{"model": "image VQ-VAE", "dataset": "microscope photos of single blood and bone marrow cells", "train_examples": 97085, "image_size": 48, "crop_scale_min": 0.7, "horizontal_flip": true, "translate": 0.12, "color_jitter": 0.2, "bottleneck": "vq", "downsampling_factor": 8, "encoder_arch": "resnet", "encoder_norm": "batchnorm", "encoder_activation": "relu", "encoder_depths": [2, 5, 5], "encoder_kernel_size": 3, "encoder_stem": "deep", "encoder_avg_pool_shortcut": true, "encoder_widths": [64, 112, 192], "loss": "l1", "latent_channels": 8, "decoder_norm": "batchnorm", "decoder_activation": "silu", "decoder_widths": [48, 48, 96, 192], "decoder_blocks_per_level": 2, "decoder_block": "plain", "decoder_attention": false, "decoder_upsampling": "nearest_conv", "codebook_size": 512, "init": "trunc_normal_002", "residual_init": "scaled_by_depth", "optimizer": "muon", "muon_scale": "spectral", "learning_rate": 0.012, "momentum": 0.95, "nesterov": true, "orthogonalizer": "newton_schulz_5", "adamw_lr_other_params": 0.002, "max_steps": 16600, "batch_size": 64, "epochs": 10.9, "lr_schedule": "step", "warmup_steps": 3320, "weight_decay": 0.01, "adamw_weight_decay_other_params": 0.01}
Rows from block 9 of the encoder of a small image VQ-VAE, named by matrix and row number. Rows with one number belong to one channel. Each number is 50 + 15 x the weight over its row's rms, rounded and kept within 0 to 99. All counts start at 0. After the name is the row's rms in percent of the matrix's.
After each channel's rows are labels from the 100 images, of 14976, where the channel reaches its highest value: "patch colour" is the nearest of a few named colours to the mean colour under the peak. Only what is clearly more common there than usual is listed. The data: microscope photos of single blood and bone marrow cells.
# convs0: first 3x3 conv (encoder.blocks.9.convs.0.weight, 192x192x3x3, each kernel summed), inputs 0-95
# convs1: second 3x3 conv (encoder.blocks.9.convs.1.weight, 192x192x3x3, transposed, each kernel summed), outputs 0-95

convs0.137 085:44 47 64 66 39 40 41 64 23 36 50 45 40 50 13 54 66 53 50 34 63 18 75 54 75 42 56 24 55 53 54 44 48 46 42 44 33 52 74 41 31 46 44 41 49 35 45 38 53 51 46 54 74 41 75 60 55 42 42 43 66 29 56 39 67 44 31 61 35 56 67 10 57 56 51 64 45 47 26 59 62 47 61 38 85 40 52 59 55 58 37 37 43 22 32 66
convs1.137 090:50 60 40 28 55 49 59 43 51 52 37 58 60 39 34 53 48 63 34 74 33 51 28 45 17 50 53 50 50 58 41 39 33 57 69 51 36 33 56 38 25 46 29 57 15 45 42 52 41 17 31 52 46 38 54 43 35 67 49 46 83 51 26 64 83 39 70 47 57 64 74 52 46 43 44 42 72 41 34 52 64 49 51 50 19 79 90 49 47 64 70 52 53 64 61 41
patch colour: white

convs0.72 122:20 43 56 71 59 53 48 77 62 47 44 31 32 49 37 30 44 51 32 51 30 66 40 40 50 54 42 64 45 51 70 50 53 54 59 49 46 38 66 58 42 30 50 64 60 44 50 76 39 36 60 53 81 87 23 35 55 43 51 68 50 63 36 46 72 63 34 68 38 43 24 23 59 51 34 57 55 45 38 39 65 55 29 65 57 55 00 60 24 21 16 56 53 60 48 51
convs1.72 116:35 56 45 49 49 40 75 44 42 29 59 48 70 53 48 40 41 40 51 26 59 30 27 39 49 47 57 62 56 55 50 66 71 54 58 85 43 41 59 72 20 59 43 29 46 52 57 29 78 62 52 54 47 28 49 60 43 53 44 51 62 55 37 44 53 70 81 59 24 63 30 60 71 66 61 45 42 71 37 52 19 43 25 42 47 66 59 59 26 64 72 13 75 75 54 28
patch colour: blue

convs0.157 085:58 50 53 60 38 48 26 43 25 59 52 89 61 70 53 38 22 47 54 41 65 71 50 96 52 63 67 54 50 36 58 50 48 52 51 57 31 59 36 68 24 48 37 50 32 62 61 70 52 55 08 27 53 39 49 58 64 45 45 64 28 43 52 44 21 33 40 34 50 39 64 54 60 65 47 39 55 50 25 57 79 39 58 36 45 56 54 51 50 56 60 44 61 54 77 56
convs1.157 102:55 41 65 73 18 64 46 52 63 58 37 54 52 50 45 54 45 52 61 36 42 49 43 31 12 44 50 52 50 48 46 36 51 78 64 32 45 38 46 62 46 45 26 60 48 36 49 46 57 65 19 52 65 59 59 68 52 43 52 50 54 39 35 42 70 44 44 53 35 41 54 51 46 60 36 29 62 31 00 75 26 73 84 44 33 53 42 52 15 57 50 26 54 31 51 48
patch colour: pink

convs0.180 122:49 46 40 56 56 45 44 33 53 43 35 60 31 43 51 54 75 19 47 50 52 53 43 64 47 55 66 49 59 54 22 73 09 34 40 33 20 48 52 71 23 44 50 47 21 47 41 67 74 47 25 42 46 08 53 64 50 48 36 49 17 44 32 32 64 57 43 30 49 64 76 36 30 58 47 77 61 58 49 48 48 31 65 29 58 18 48 62 32 46 49 30 61 63 54 68
convs1.180 107:68 69 44 81 53 43 71 54 47 22 37 64 86 59 67 51 47 67 39 51 39 55 75 54 36 53 55 65 51 45 56 74 51 30 66 18 40 41 58 55 34 58 50 69 24 50 61 55 17 56 32 71 71 93 43 67 60 53 38 31 59 61 64 42 48 54 45 58 48 37 39 50 57 52 53 37 40 58 43 26 54 68 74 36 42 62 37 52 67 36 48 68 33 49 49 34
patch colour: pink; white

convs0.47 103:51 40 39 28 68 50 47 56 42 59 27 65 37 34 71 55 64 58 38 49 55 59 44 53 18 48 58 46 68 52 55 38 36 71 55 52 47 44 48 49 56 46 62 56 19 81 54 63 39 51 71 47 61 11 57 62 37 45 48 29 08 50 44 50 59 72 48 79 31 61 33 55 43 38 98 32 62 53 80 71 48 45 55 56 57 75 41 34 64 56 71 48 60 44 68 36
convs1.47 101:62 37 57 53 46 56 83 28 41 54 72 34 69 56 45 41 50 75 54 50 73 59 42 62 40 49 65 52 42 38 61 53 43 52 34 26 64 61 44 45 60 46 50 42 49 53 58 48 74 57 63 74 56 40 33 37 77 36 46 53 13 18 45 54 71 61 83 49 58 48 45 76 59 58 56 34 26 59 55 67 49 44 65 67 49 24 23 60 63 66 57 70 57 52 51 50
patch colour: blue

convs0.162 090:40 40 70 48 52 59 48 57 39 31 44 20 38 52 40 57 57 28 56 55 40 22 37 55 47 49 31 26 49 46 44 36 37 59 46 43 19 34 60 43 29 20 73 52 29 50 73 41 72 44 61 47 83 09 47 56 58 38 27 60 37 42 57 30 49 55 33 74 46 54 78 30 57 73 74 54 69 49 44 47 72 52 33 66 39 67 51 53 56 49 75 45 63 27 37 58
convs1.162 093:49 61 34 57 62 50 57 49 67 44 45 66 53 60 63 50 48 41 45 51 34 64 26 67 24 59 39 63 55 58 44 41 60 33 63 21 29 49 43 59 31 53 27 61 38 45 37 47 24 46 50 82 43 72 52 40 49 82 35 33 40 56 25 39 58 44 56 45 26 65 69 33 54 34 27 49 83 89 46 56 49 54 62 33 53 57 30 55 57 38 20 28 32 87 49 31
patch colour: white

convs0.174 102:63 43 66 58 68 74 41 36 39 33 49 39 33 60 30 25 60 47 38 38 57 27 57 89 54 34 55 46 37 70 35 58 38 40 71 38 27 42 43 55 38 11 39 41 31 34 29 54 60 45 44 64 49 16 49 69 52 45 58 57 59 50 67 48 63 54 37 26 72 38 41 41 34 43 81 43 38 53 44 40 55 61 60 25 56 54 64 33 41 44 42 64 55 30 33 48
convs1.174 108:28 44 54 40 58 59 52 22 32 57 65 63 61 28 61 46 61 39 58 70 55 34 55 48 35 55 55 75 45 66 64 56 48 47 92 38 56 71 24 51 61 64 44 58 45 40 48 55 62 53 25 53 54 29 64 49 60 45 45 28 22 43 31 51 51 62 80 48 38 44 38 53 19 54 55 44 44 70 42 49 43 53 60 56 38 41 16 77 84 53 92 48 31 47 51 45
patch colour: grey

convs0.113 098:43 54 31 40 52 72 52 67 62 35 43 54 90 54 45 56 57 76 67 60 33 17 35 99 56 35 50 50 37 54 34 76 42 57 63 45 15 52 24 56 28 49 65 62 55 53 51 49 77 41 38 52 42 52 63 60 91 54 56 66 64 39 55 54 57 49 48 39 41 54 42 06 29 60 72 40 31 53 71 33 49 55 44 58 50 34 67 38 46 46 18 31 49 47 34 55
convs1.113 094:35 33 34 66 58 54 60 39 51 25 67 53 37 57 83 38 44 21 56 36 55 49 63 30 26 44 48 46 87 51 61 75 61 60 37 62 69 28 43 64 55 44 46 36 51 47 73 39 25 44 51 70 39 42 43 57 49 45 66 64 21 61 45 38 26 40 65 63 45 45 39 53 42 40 37 62 55 71 35 68 43 55 57 45 24 76 43 38 90 40 61 58 21 88 55 28
patch colour: white

convs0.133 125:20 33 45 48 49 55 43 58 70 48 57 32 59 55 47 34 51 48 42 41 43 53 44 41 70 63 38 17 50 51 52 64 55 42 55 50 66 43 61 49 91 33 51 48 42 53 49 78 38 52 71 66 49 48 42 63 64 45 37 45 69 52 68 56 65 45 42 10 70 37 41 58 36 52 27 50 27 56 65 51 72 48 59 35 52 44 49 58 58 44 50 56 55 49 44 48
convs1.133 101:68 63 74 35 72 38 43 66 58 33 51 54 45 49 38 74 58 47 65 51 69 61 60 52 48 36 36 64 45 48 33 29 46 57 59 72 28 46 75 50 35 47 53 61 45 44 42 15 46 36 46 65 31 41 42 44 64 41 60 49 82 21 39 56 56 50 67 67 39 33 41 36 68 60 51 41 55 65 19 53 45 28 62 48 63 56 70 52 77 44 57 54 99 59 57 10
patch colour: pink

convs0.114 099:37 42 41 58 86 33 44 66 32 26 47 48 64 66 54 38 48 37 46 42 44 58 58 40 54 56 41 68 46 61 65 51 58 35 56 58 45 36 68 45 82 53 45 33 70 35 58 72 45 59 68 55 44 78 49 39 58 47 49 51 99 50 50 55 64 42 49 29 63 54 51 28 47 49 53 48 48 56 33 53 30 39 20 67 44 60 53 32 59 65 30 66 39 62 33 49
convs1.114 087:41 37 40 53 34 44 44 60 47 55 60 32 37 47 46 43 43 62 62 86 51 44 41 45 26 41 46 39 73 40 45 42 85 56 19 61 37 45 47 64 79 46 69 38 58 56 36 31 25 32 68 68 54 41 63 60 21 38 38 33 50 35 51 70 63 40 46 38 39 42 37 26 73 45 37 48 43 15 41 58 82 42 74 27 65 64 74 64 52 43 55 23 75 26 75 60
patch colour: purple

convs0.75 128:23 63 61 61 69 37 43 36 39 39 37 41 23 42 52 21 56 30 48 62 37 48 56 54 38 66 53 37 39 66 52 62 53 47 72 46 50 37 41 49 72 65 65 71 52 22 41 59 25 57 36 51 66 36 38 57 53 48 42 50 39 64 41 57 51 45 52 58 56 50 38 50 56 32 42 60 55 64 65 75 35 42 49 63 33 46 35 49 54 42 21 87 30 36 48 36
convs1.75 127:50 35 47 28 24 62 60 86 48 62 52 52 32 28 54 64 41 53 37 73 49 47 44 37 60 68 33 53 77 52 49 39 33 04 50 52 54 45 46 45 66 73 45 40 18 60 62 28 50 65 57 55 57 29 56 58 55 47 44 51 53 69 55 62 34 52 31 38 56 61 35 58 50 41 46 38 24 41 56 47 58 29 52 32 62 53 82 23 44 43 47 74 60 24 48 53
patch colour: black; blue

convs0.175 094:80 41 53 44 99 61 48 75 53 71 41 48 58 59 42 51 49 87 57 71 78 40 54 65 26 35 51 59 45 63 71 41 62 64 39 62 36 56 45 53 37 56 52 52 13 76 37 63 44 34 46 47 70 53 40 43 64 52 67 83 56 58 47 45 30 45 48 42 66 27 63 55 53 44 49 56 45 23 63 52 56 33 87 69 65 34 79 67 60 67 34 56 57 29 88 34
convs1.175 100:40 00 51 47 54 26 64 49 65 56 35 63 25 67 29 44 47 64 33 70 77 58 06 61 58 61 38 74 55 47 54 32 47 50 26 24 29 53 58 30 31 47 57 64 28 17 30 51 34 52 37 46 42 67 40 35 58 51 35 29 45 48 69 54 64 38 23 37 72 69 40 44 65 55 71 48 62 69 36 54 32 52 67 55 65 53 56 43 43 64 55 24 65 39 57 43
patch colour: black

convs0.135 105:52 36 41 55 55 33 47 57 40 44 34 72 74 43 56 39 63 56 49 54 50 47 46 91 30 53 53 45 20 46 55 56 24 40 31 11 45 59 51 56 53 47 65 37 20 49 41 78 44 40 59 46 75 33 58 56 47 56 35 27 32 43 36 37 34 35 45 34 51 32 73 28 25 15 70 60 69 31 40 30 55 33 60 63 53 66 61 62 61 69 33 42 45 35 65 48
convs1.135 094:70 42 43 58 40 46 39 58 29 68 38 64 36 61 23 45 57 85 23 41 67 56 58 97 48 35 47 51 65 50 15 72 42 31 54 21 48 32 75 40 55 40 66 47 49 63 29 66 48 72 49 57 54 52 33 59 71 49 65 57 45 50 42 47 59 56 71 47 61 57 62 35 49 87 20 43 47 34 46 47 61 69 49 53 55 69 43 34 63 58 76 36 61 68 65 65
patch colour: grey

convs0.19 106:41 57 33 64 49 38 42 41 64 51 57 33 65 47 53 28 73 64 57 45 49 54 65 12 61 48 59 50 46 52 56 69 72 66 60 75 83 49 50 53 73 77 65 55 55 39 63 66 24 51 40 48 37 69 48 53 54 60 54 38 54 51 39 67 62 43 41 38 93 59 41 68 40 53 54 41 60 70 56 56 34 55 57 53 45 56 58 53 64 46 20 50 61 48 61 41
convs1.19 087:57 12 44 35 55 26 51 97 39 39 41 50 06 36 48 39 45 56 57 31 57 45 35 38 65 44 40 44 41 49 67 30 66 56 49 53 49 62 46 44 65 47 35 40 49 39 43 54 61 24 25 34 52 37 63 54 34 56 35 31 59 40 45 29 64 51 40 47 70 42 42 36 40 40 40 53 51 53 16 36 31 37 61 71 72 83 60 38 63 37 49 44 68 42 42 40
patch colour: blue

convs0.181 097:53 47 54 41 45 15 55 34 40 40 50 45 66 48 51 51 52 43 47 44 61 44 60 37 27 57 65 74 78 56 42 55 48 42 55 43 72 36 59 58 76 55 60 79 43 42 39 27 20 45 48 64 57 52 28 55 25 38 46 53 21 40 70 49 68 58 49 85 36 63 34 48 51 79 83 50 48 51 64 91 46 42 34 54 54 49 65 24 77 55 98 53 32 52 44 25
convs1.181 093:50 47 56 41 41 64 34 55 49 35 86 35 59 59 52 30 65 45 76 65 48 38 52 49 78 63 51 52 57 48 72 59 47 65 50 50 75 46 29 52 73 35 29 70 45 36 47 51 54 42 67 60 46 38 54 70 41 28 48 50 60 68 32 45 69 48 58 82 70 63 54 82 72 00 37 46 48 40 69 53 31 63 74 71 39 34 39 51 67 62 65 57 59 60 53 33
patch colour: blue

convs0.89 096:44 53 36 40 39 36 40 45 50 40 27 51 42 55 30 42 50 43 48 40 21 35 43 50 42 57 53 14 55 47 53 37 41 50 45 54 44 54 47 45 54 39 25 33 49 42 38 47 65 43 35 35 59 24 51 42 45 64 40 38 59 42 50 45 47 46 38 60 49 71 55 36 63 52 00 38 78 36 43 46 33 55 80 44 64 42 64 45 32 64 62 32 41 68 43 44
convs1.89 101:52 68 48 43 41 58 47 55 43 55 45 58 60 45 64 41 36 33 36 55 31 34 58 61 29 42 46 55 60 66 46 44 36 43 55 42 20 55 24 48 37 54 55 51 47 45 54 78 56 52 60 62 60 48 43 69 31 70 48 58 30 41 24 36 27 66 68 37 31 76 45 40 08 35 52 69 45 62 75 23 34 62 31 38 51 39 44 72 58 64 54 46 59 85 41 53
patch colour: white

convs0.186 121:50 53 58 40 38 60 49 19 52 70 74 29 54 56 55 55 48 27 50 47 69 37 50 26 69 45 84 50 55 67 56 44 24 58 41 47 18 51 25 56 61 40 33 41 24 43 36 36 60 34 63 59 11 40 43 68 40 79 69 57 49 49 40 52 54 51 51 18 50 57 53 85 34 44 22 35 49 42 72 38 44 42 40 23 60 28 57 34 82 46 41 54 36 73 48 67
convs1.186 145:51 39 89 28 48 60 46 73 69 43 21 62 31 48 36 41 29 60 42 46 50 56 56 23 51 38 62 87 08 60 57 59 43 52 32 35 55 39 47 32 35 71 46 58 58 26 53 57 30 44 42 20 60 52 51 54 52 50 57 55 43 61 59 47 32 50 00 69 46 49 46 32 49 56 25 38 62 47 59 42 89 44 37 54 56 73 42 49 72 49 47 49 42 59 46 70
patch colour: brown

convs0.184 132:23 57 61 34 53 47 53 46 82 53 52 72 19 34 52 72 39 43 61 48 57 52 49 39 41 52 51 50 67 42 37 54 35 50 64 50 29 49 64 50 37 59 47 29 50 61 62 48 70 57 23 58 26 45 67 69 64 47 50 46 30 67 18 33 26 63 34 66 42 44 83 51 34 48 30 66 70 64 38 56 77 27 52 54 39 27 21 65 61 36 19 27 52 63 51 68
convs1.184 117:53 72 38 82 56 47 50 80 48 33 34 54 68 73 57 67 16 21 71 46 50 49 57 36 53 43 38 72 42 57 46 57 52 45 34 11 31 43 66 55 46 47 54 63 56 53 59 34 06 42 50 54 69 99 44 49 40 46 62 67 39 47 63 66 43 46 40 43 30 60 41 48 59 45 33 46 26 73 52 46 60 56 56 62 30 64 44 42 29 31 62 69 53 78 31 40
patch colour: pink

convs0.98 102:67 61 43 52 58 34 52 21 47 55 48 39 57 69 38 57 58 75 41 53 43 43 47 01 39 49 23 47 29 66 34 48 47 56 62 46 36 47 42 36 50 44 36 49 44 45 42 55 85 53 84 63 43 28 49 46 27 44 51 45 43 45 59 51 34 37 64 50 59 25 41 46 74 33 51 48 75 47 49 56 53 52 33 59 39 35 48 72 27 63 46 63 65 59 49 66
convs1.98 093:33 25 74 49 68 41 50 58 48 55 90 52 58 54 40 52 67 47 51 27 29 40 39 51 63 51 51 64 06 49 51 42 48 60 83 36 51 56 52 59 78 69 64 63 62 33 47 54 72 54 25 43 60 59 17 39 66 53 59 52 36 33 17 59 69 54 55 33 38 47 68 54 37 54 66 49 29 49 36 59 40 58 79 39 68 60 15 55 78 46 78 52 47 39 38 58
patch colour: grey

convs0.163 123:62 51 46 71 44 32 67 26 50 45 55 55 99 65 74 49 29 50 48 57 41 59 23 13 51 56 50 43 69 52 45 32 65 34 44 42 16 45 66 68 45 73 45 70 37 75 44 30 40 37 36 50 32 55 39 46 34 41 38 55 37 50 34 35 44 30 50 46 26 54 57 56 51 60 65 59 54 44 70 54 31 36 48 72 50 24 36 42 52 59 41 47 29 55 28 43
convs1.163 159:44 54 57 45 65 35 45 40 54 54 29 29 53 53 42 49 30 35 56 44 45 72 81 42 52 33 39 33 35 69 49 35 63 56 39 68 54 65 67 16 46 93 45 45 67 34 47 55 38 78 49 06 47 45 81 44 38 58 39 46 56 69 44 47 50 33 19 73 33 53 57 25 54 30 56 82 48 51 23 59 46 38 33 65 36 50 65 38 48 59 16 44 58 48 56 47
patch colour: grey

convs0.3 076:69 54 43 67 55 56 39 24 79 35 33 77 70 61 34 60 64 64 43 38 37 44 41 37 47 42 50 78 68 71 51 66 46 61 66 57 68 64 47 51 46 61 51 72 80 29 38 36 38 68 26 54 35 76 35 53 24 58 38 69 66 88 36 43 80 45 44 47 62 67 52 29 31 64 26 48 73 54 36 48 56 46 61 58 54 61 84 66 41 50 63 69 23 43 39 45
convs1.3 098:59 63 23 35 45 30 60 60 41 11 54 59 56 54 54 51 31 28 41 59 61 53 57 60 59 36 04 51 92 57 45 58 63 41 36 73 56 45 76 66 52 48 50 62 62 69 42 77 36 93 37 35 56 78 36 53 38 13 38 42 69 48 72 48 43 47 41 71 26 40 47 24 57 64 67 54 44 27 53 32 37 51 30 51 47 56 60 56 39 40 32 50 50 52 48 27
patch colour: white

convs0.55 084:60 38 54 49 79 61 41 82 54 46 50 61 72 61 41 27 45 48 55 36 70 49 53 73 56 37 49 59 44 46 46 57 74 59 46 49 34 51 45 62 33 48 52 45 57 64 52 58 34 37 63 59 64 73 68 82 93 36 33 56 56 71 53 40 45 53 48 36 60 45 47 49 38 31 62 45 30 50 49 44 83 52 66 78 61 57 27 53 25 48 94 42 43 60 74 70
convs1.55 102:49 15 47 66 42 47 53 68 31 54 45 60 37 41 35 52 24 64 49 35 64 51 40 40 63 47 32 32 64 73 46 63 73 59 53 36 10 33 68 54 44 54 45 40 65 46 24 37 41 62 44 51 48 76 66 37 47 55 36 17 57 48 44 43 42 37 54 51 45 36 53 41 52 56 36 22 51 85 16 71 68 38 56 38 23 52 65 43 57 52 36 57 55 33 58 46
patch colour: purple

convs0.59 088:79 50 54 56 71 62 47 57 62 38 36 63 89 65 70 50 42 83 69 54 57 39 44 43 51 52 35 64 55 56 61 64 54 69 41 52 63 51 65 62 22 60 60 48 38 72 63 47 54 39 14 56 52 79 51 61 48 45 61 98 54 64 42 34 51 43 68 69 57 61 67 63 63 62 47 69 68 42 56 45 42 36 62 56 31 63 41 57 51 61 76 41 44 57 13 42
convs1.59 108:61 63 41 31 41 36 83 50 53 45 25 48 37 41 29 25 69 51 30 34 44 57 39 67 47 45 37 36 58 48 54 42 44 52 76 48 28 51 58 40 64 82 34 53 47 06 32 33 37 72 42 28 39 49 26 66 45 62 51 38 50 39 49 32 38 41 41 40 50 58 51 65 08 61 51 53 26 45 48 41 00 48 32 48 39 36 48 53 48 61 72 42 61 72 60 73
patch colour: white