Rows from block 9 of the encoder of a small image VQ-VAE, named by matrix and row number. Rows with one number belong to one channel. Each number is 200 + 40 x the weight over its row's rms, rounded and kept within 0 to 999. All counts start at 0.
After each channel's rows are labels from the 100 images, of 14976, where the channel reaches its highest value: "strongest on" is what is common among them. Only what is clearly more common there than usual is listed. The data: microscope photos of single blood and bone marrow cells. In brackets: how many of the 100, against the usual share in percent.
# convs0: first 3x3 conv (encoder.blocks.9.convs.0.weight, 192x192x3x3, each kernel summed), inputs 0-95
# convs1: second 3x3 conv (encoder.blocks.9.convs.1.weight, 192x192x3x3, transposed, each kernel summed), outputs 0-95

convs0.100,192,234,188,216,265,230,192,235,194,172,180,274,218,167,229,193,134,153,219,201,178,237,256,139,166,199,155,176,236,262,223,226,166,184,208,249,245,198,131,177,170,245,272,174,199,246,228,250,169,165,231,177,202,190,223,114,176,203,170,188,248,267,225,216,239,213,229,212,222,241,127,250,191,193,142,174,210,199,216,200,134,176,257,170,230,193,112,196,194,194,261,184,181,158,284,173
convs1.100,195,234,228,229,175,175,195,158,224,134,195,142,201,191,244,218,273,151,260,141,248,187,229,144,267,230,238,217,257,165,190,222,217,151,206,229,145,222,263,180,183,235,126,163,161,192,188,171,187,147,250,215,106,154,244,184,175,188,173,159,269,253,224,204,156,209,217,232,210,108,260,198,216,250,279,206,179,235,257,218,184,221,174,189,228,198,237,155,291,208,236,183,241,177,214,172
strongest on: cell type: erythroblast (35 vs 14.3)

convs0.90,207,192,158,151,167,217,236,158,199,223,142,153,109,231,225,185,171,217,212,290,152,214,251,200,161,220,218,205,250,225,223,155,221,222,148,218,174,221,141,176,244,184,252,181,148,249,239,227,184,222,128,240,186,136,290,164,159,215,197,182,58,247,195,228,195,236,223,216,140,225,224,253,185,139,134,111,181,184,249,228,187,205,184,274,242,192,147,97,106,191,239,178,203,192,202,229
convs1.90,165,257,187,121,212,201,178,207,199,181,203,215,183,219,246,146,234,234,172,206,253,250,162,222,180,179,194,164,234,234,229,258,229,166,175,159,144,155,279,157,218,178,222,214,194,258,170,247,258,169,262,224,153,133,247,188,247,231,201,134,192,203,205,172,191,207,238,238,307,196,213,232,259,195,170,208,181,242,201,212,213,147,276,228,149,256,210,210,332,248,142,254,214,207,180,171
strongest on: cell type: segmented neutrophil (45 vs 20)

convs0.127,162,199,196,226,232,182,211,120,177,210,182,207,156,211,214,209,204,188,193,214,137,228,170,242,155,169,200,188,209,175,111,289,191,200,193,221,139,188,231,189,186,215,206,230,144,210,213,201,222,199,299,229,231,125,180,261,272,214,209,168,100,227,157,174,199,191,140,180,205,182,223,196,213,175,226,248,242,250,181,204,225,179,224,220,120,124,263,265,191,180,264,158,198,263,253,272
convs1.127,169,138,142,277,187,176,162,173,208,223,213,214,174,190,233,234,199,187,197,157,263,205,164,218,249,165,214,231,218,189,247,214,289,220,179,181,301,177,181,156,230,168,206,170,212,205,192,100,134,226,183,231,216,299,210,215,208,226,203,201,141,205,175,195,155,112,173,90,233,208,241,166,250,218,133,129,201,161,156,197,147,213,237,172,251,289,128,244,284,285,176,207,161,197,143,192
strongest on: smear: peripheral blood (88 vs 16.2)

convs0.125,190,185,200,190,227,184,168,208,196,264,236,256,271,191,170,235,177,274,161,227,102,192,194,149,258,156,195,155,148,200,200,209,278,230,253,154,207,235,244,200,238,249,242,212,238,292,194,181,231,241,167,185,266,227,157,211,217,196,191,209,214,106,169,162,170,192,210,152,162,70,191,203,165,214,161,203,205,220,198,198,149,192,138,176,212,150,170,215,165,176,202,189,222,175,183,228
convs1.125,160,170,194,179,238,193,205,284,197,222,212,236,306,222,199,234,199,180,162,157,226,246,119,188,202,159,211,166,175,207,160,124,266,196,202,196,170,180,207,173,224,187,141,216,277,153,235,182,197,256,211,145,147,213,218,195,293,194,176,237,209,208,262,171,223,146,197,116,170,140,156,174,144,169,228,242,100,217,163,188,218,178,209,186,216,218,193,258,252,137,127,188,222,205,167,258
strongest on: cell type: segmented neutrophil (44 vs 20); smear: peripheral blood (36 vs 16.2)

convs0.73,223,171,179,169,226,152,229,176,170,213,242,136,162,224,228,185,253,266,183,212,247,197,202,293,183,197,202,209,172,232,185,134,171,195,129,189,117,190,213,164,206,75,210,186,64,181,203,129,232,182,174,230,227,125,189,171,166,194,173,202,138,200,192,188,223,227,186,116,202,219,226,161,199,172,223,190,230,136,237,222,159,209,171,221,188,192,255,121,125,225,194,197,237,117,248,200
convs1.73,216,204,176,213,171,187,183,204,214,248,164,240,168,206,193,97,282,252,126,215,205,177,149,298,223,204,227,199,177,232,160,193,158,206,190,110,226,209,149,197,226,229,163,255,181,163,226,247,256,208,272,244,138,238,226,228,205,213,233,248,154,232,186,196,236,226,244,273,204,209,201,207,188,180,179,135,231,204,226,199,134,190,175,249,213,195,128,197,196,299,258,216,165,244,245,236
strongest on: smear: peripheral blood (70 vs 16.2)

convs0.56,159,224,170,208,245,183,169,258,190,187,198,214,185,229,167,238,156,235,208,176,159,253,206,182,289,165,192,206,224,215,199,183,249,205,238,191,191,193,223,238,225,231,195,124,290,140,188,186,161,194,243,234,195,298,201,133,267,159,197,181,244,170,197,215,197,204,197,187,240,112,186,154,269,164,172,146,125,219,183,172,175,206,181,189,213,234,85,183,158,172,72,233,231,168,223,244
convs1.56,192,131,233,196,240,187,189,271,213,195,198,165,238,198,173,163,209,219,194,257,169,177,197,148,291,231,195,187,125,212,166,223,233,95,230,195,258,243,222,209,242,227,251,162,196,253,201,167,204,181,227,211,138,249,248,140,185,213,174,240,240,133,225,230,223,150,181,173,131,255,177,132,203,183,194,286,156,189,195,217,175,202,237,158,231,211,296,249,188,211,159,188,223,204,218,222
strongest on: cell type: segmented neutrophil (42 vs 20)

convs0.190,182,191,178,177,188,176,226,181,168,204,198,218,164,136,225,108,212,308,187,229,177,215,195,233,183,253,159,215,213,178,155,168,216,168,201,254,191,226,213,155,203,220,184,173,217,277,217,227,227,218,212,265,196,226,194,184,188,155,149,136,241,171,132,147,139,224,243,228,217,194,212,246,101,221,217,224,195,164,177,201,157,209,233,204,184,173,188,262,206,209,175,102,221,211,245,213
convs1.190,181,173,163,315,191,182,167,217,263,236,223,184,250,226,252,246,158,205,219,207,153,175,161,112,179,184,192,306,164,212,233,196,185,210,180,120,190,182,171,160,270,157,179,223,233,231,200,266,148,176,235,191,230,265,217,216,146,191,196,212,162,191,162,200,174,215,201,152,167,188,170,261,232,170,162,234,231,170,139,193,229,253,151,242,172,231,176,113,180,180,176,231,142,215,198,185
strongest on: smear: peripheral blood (99 vs 16.2)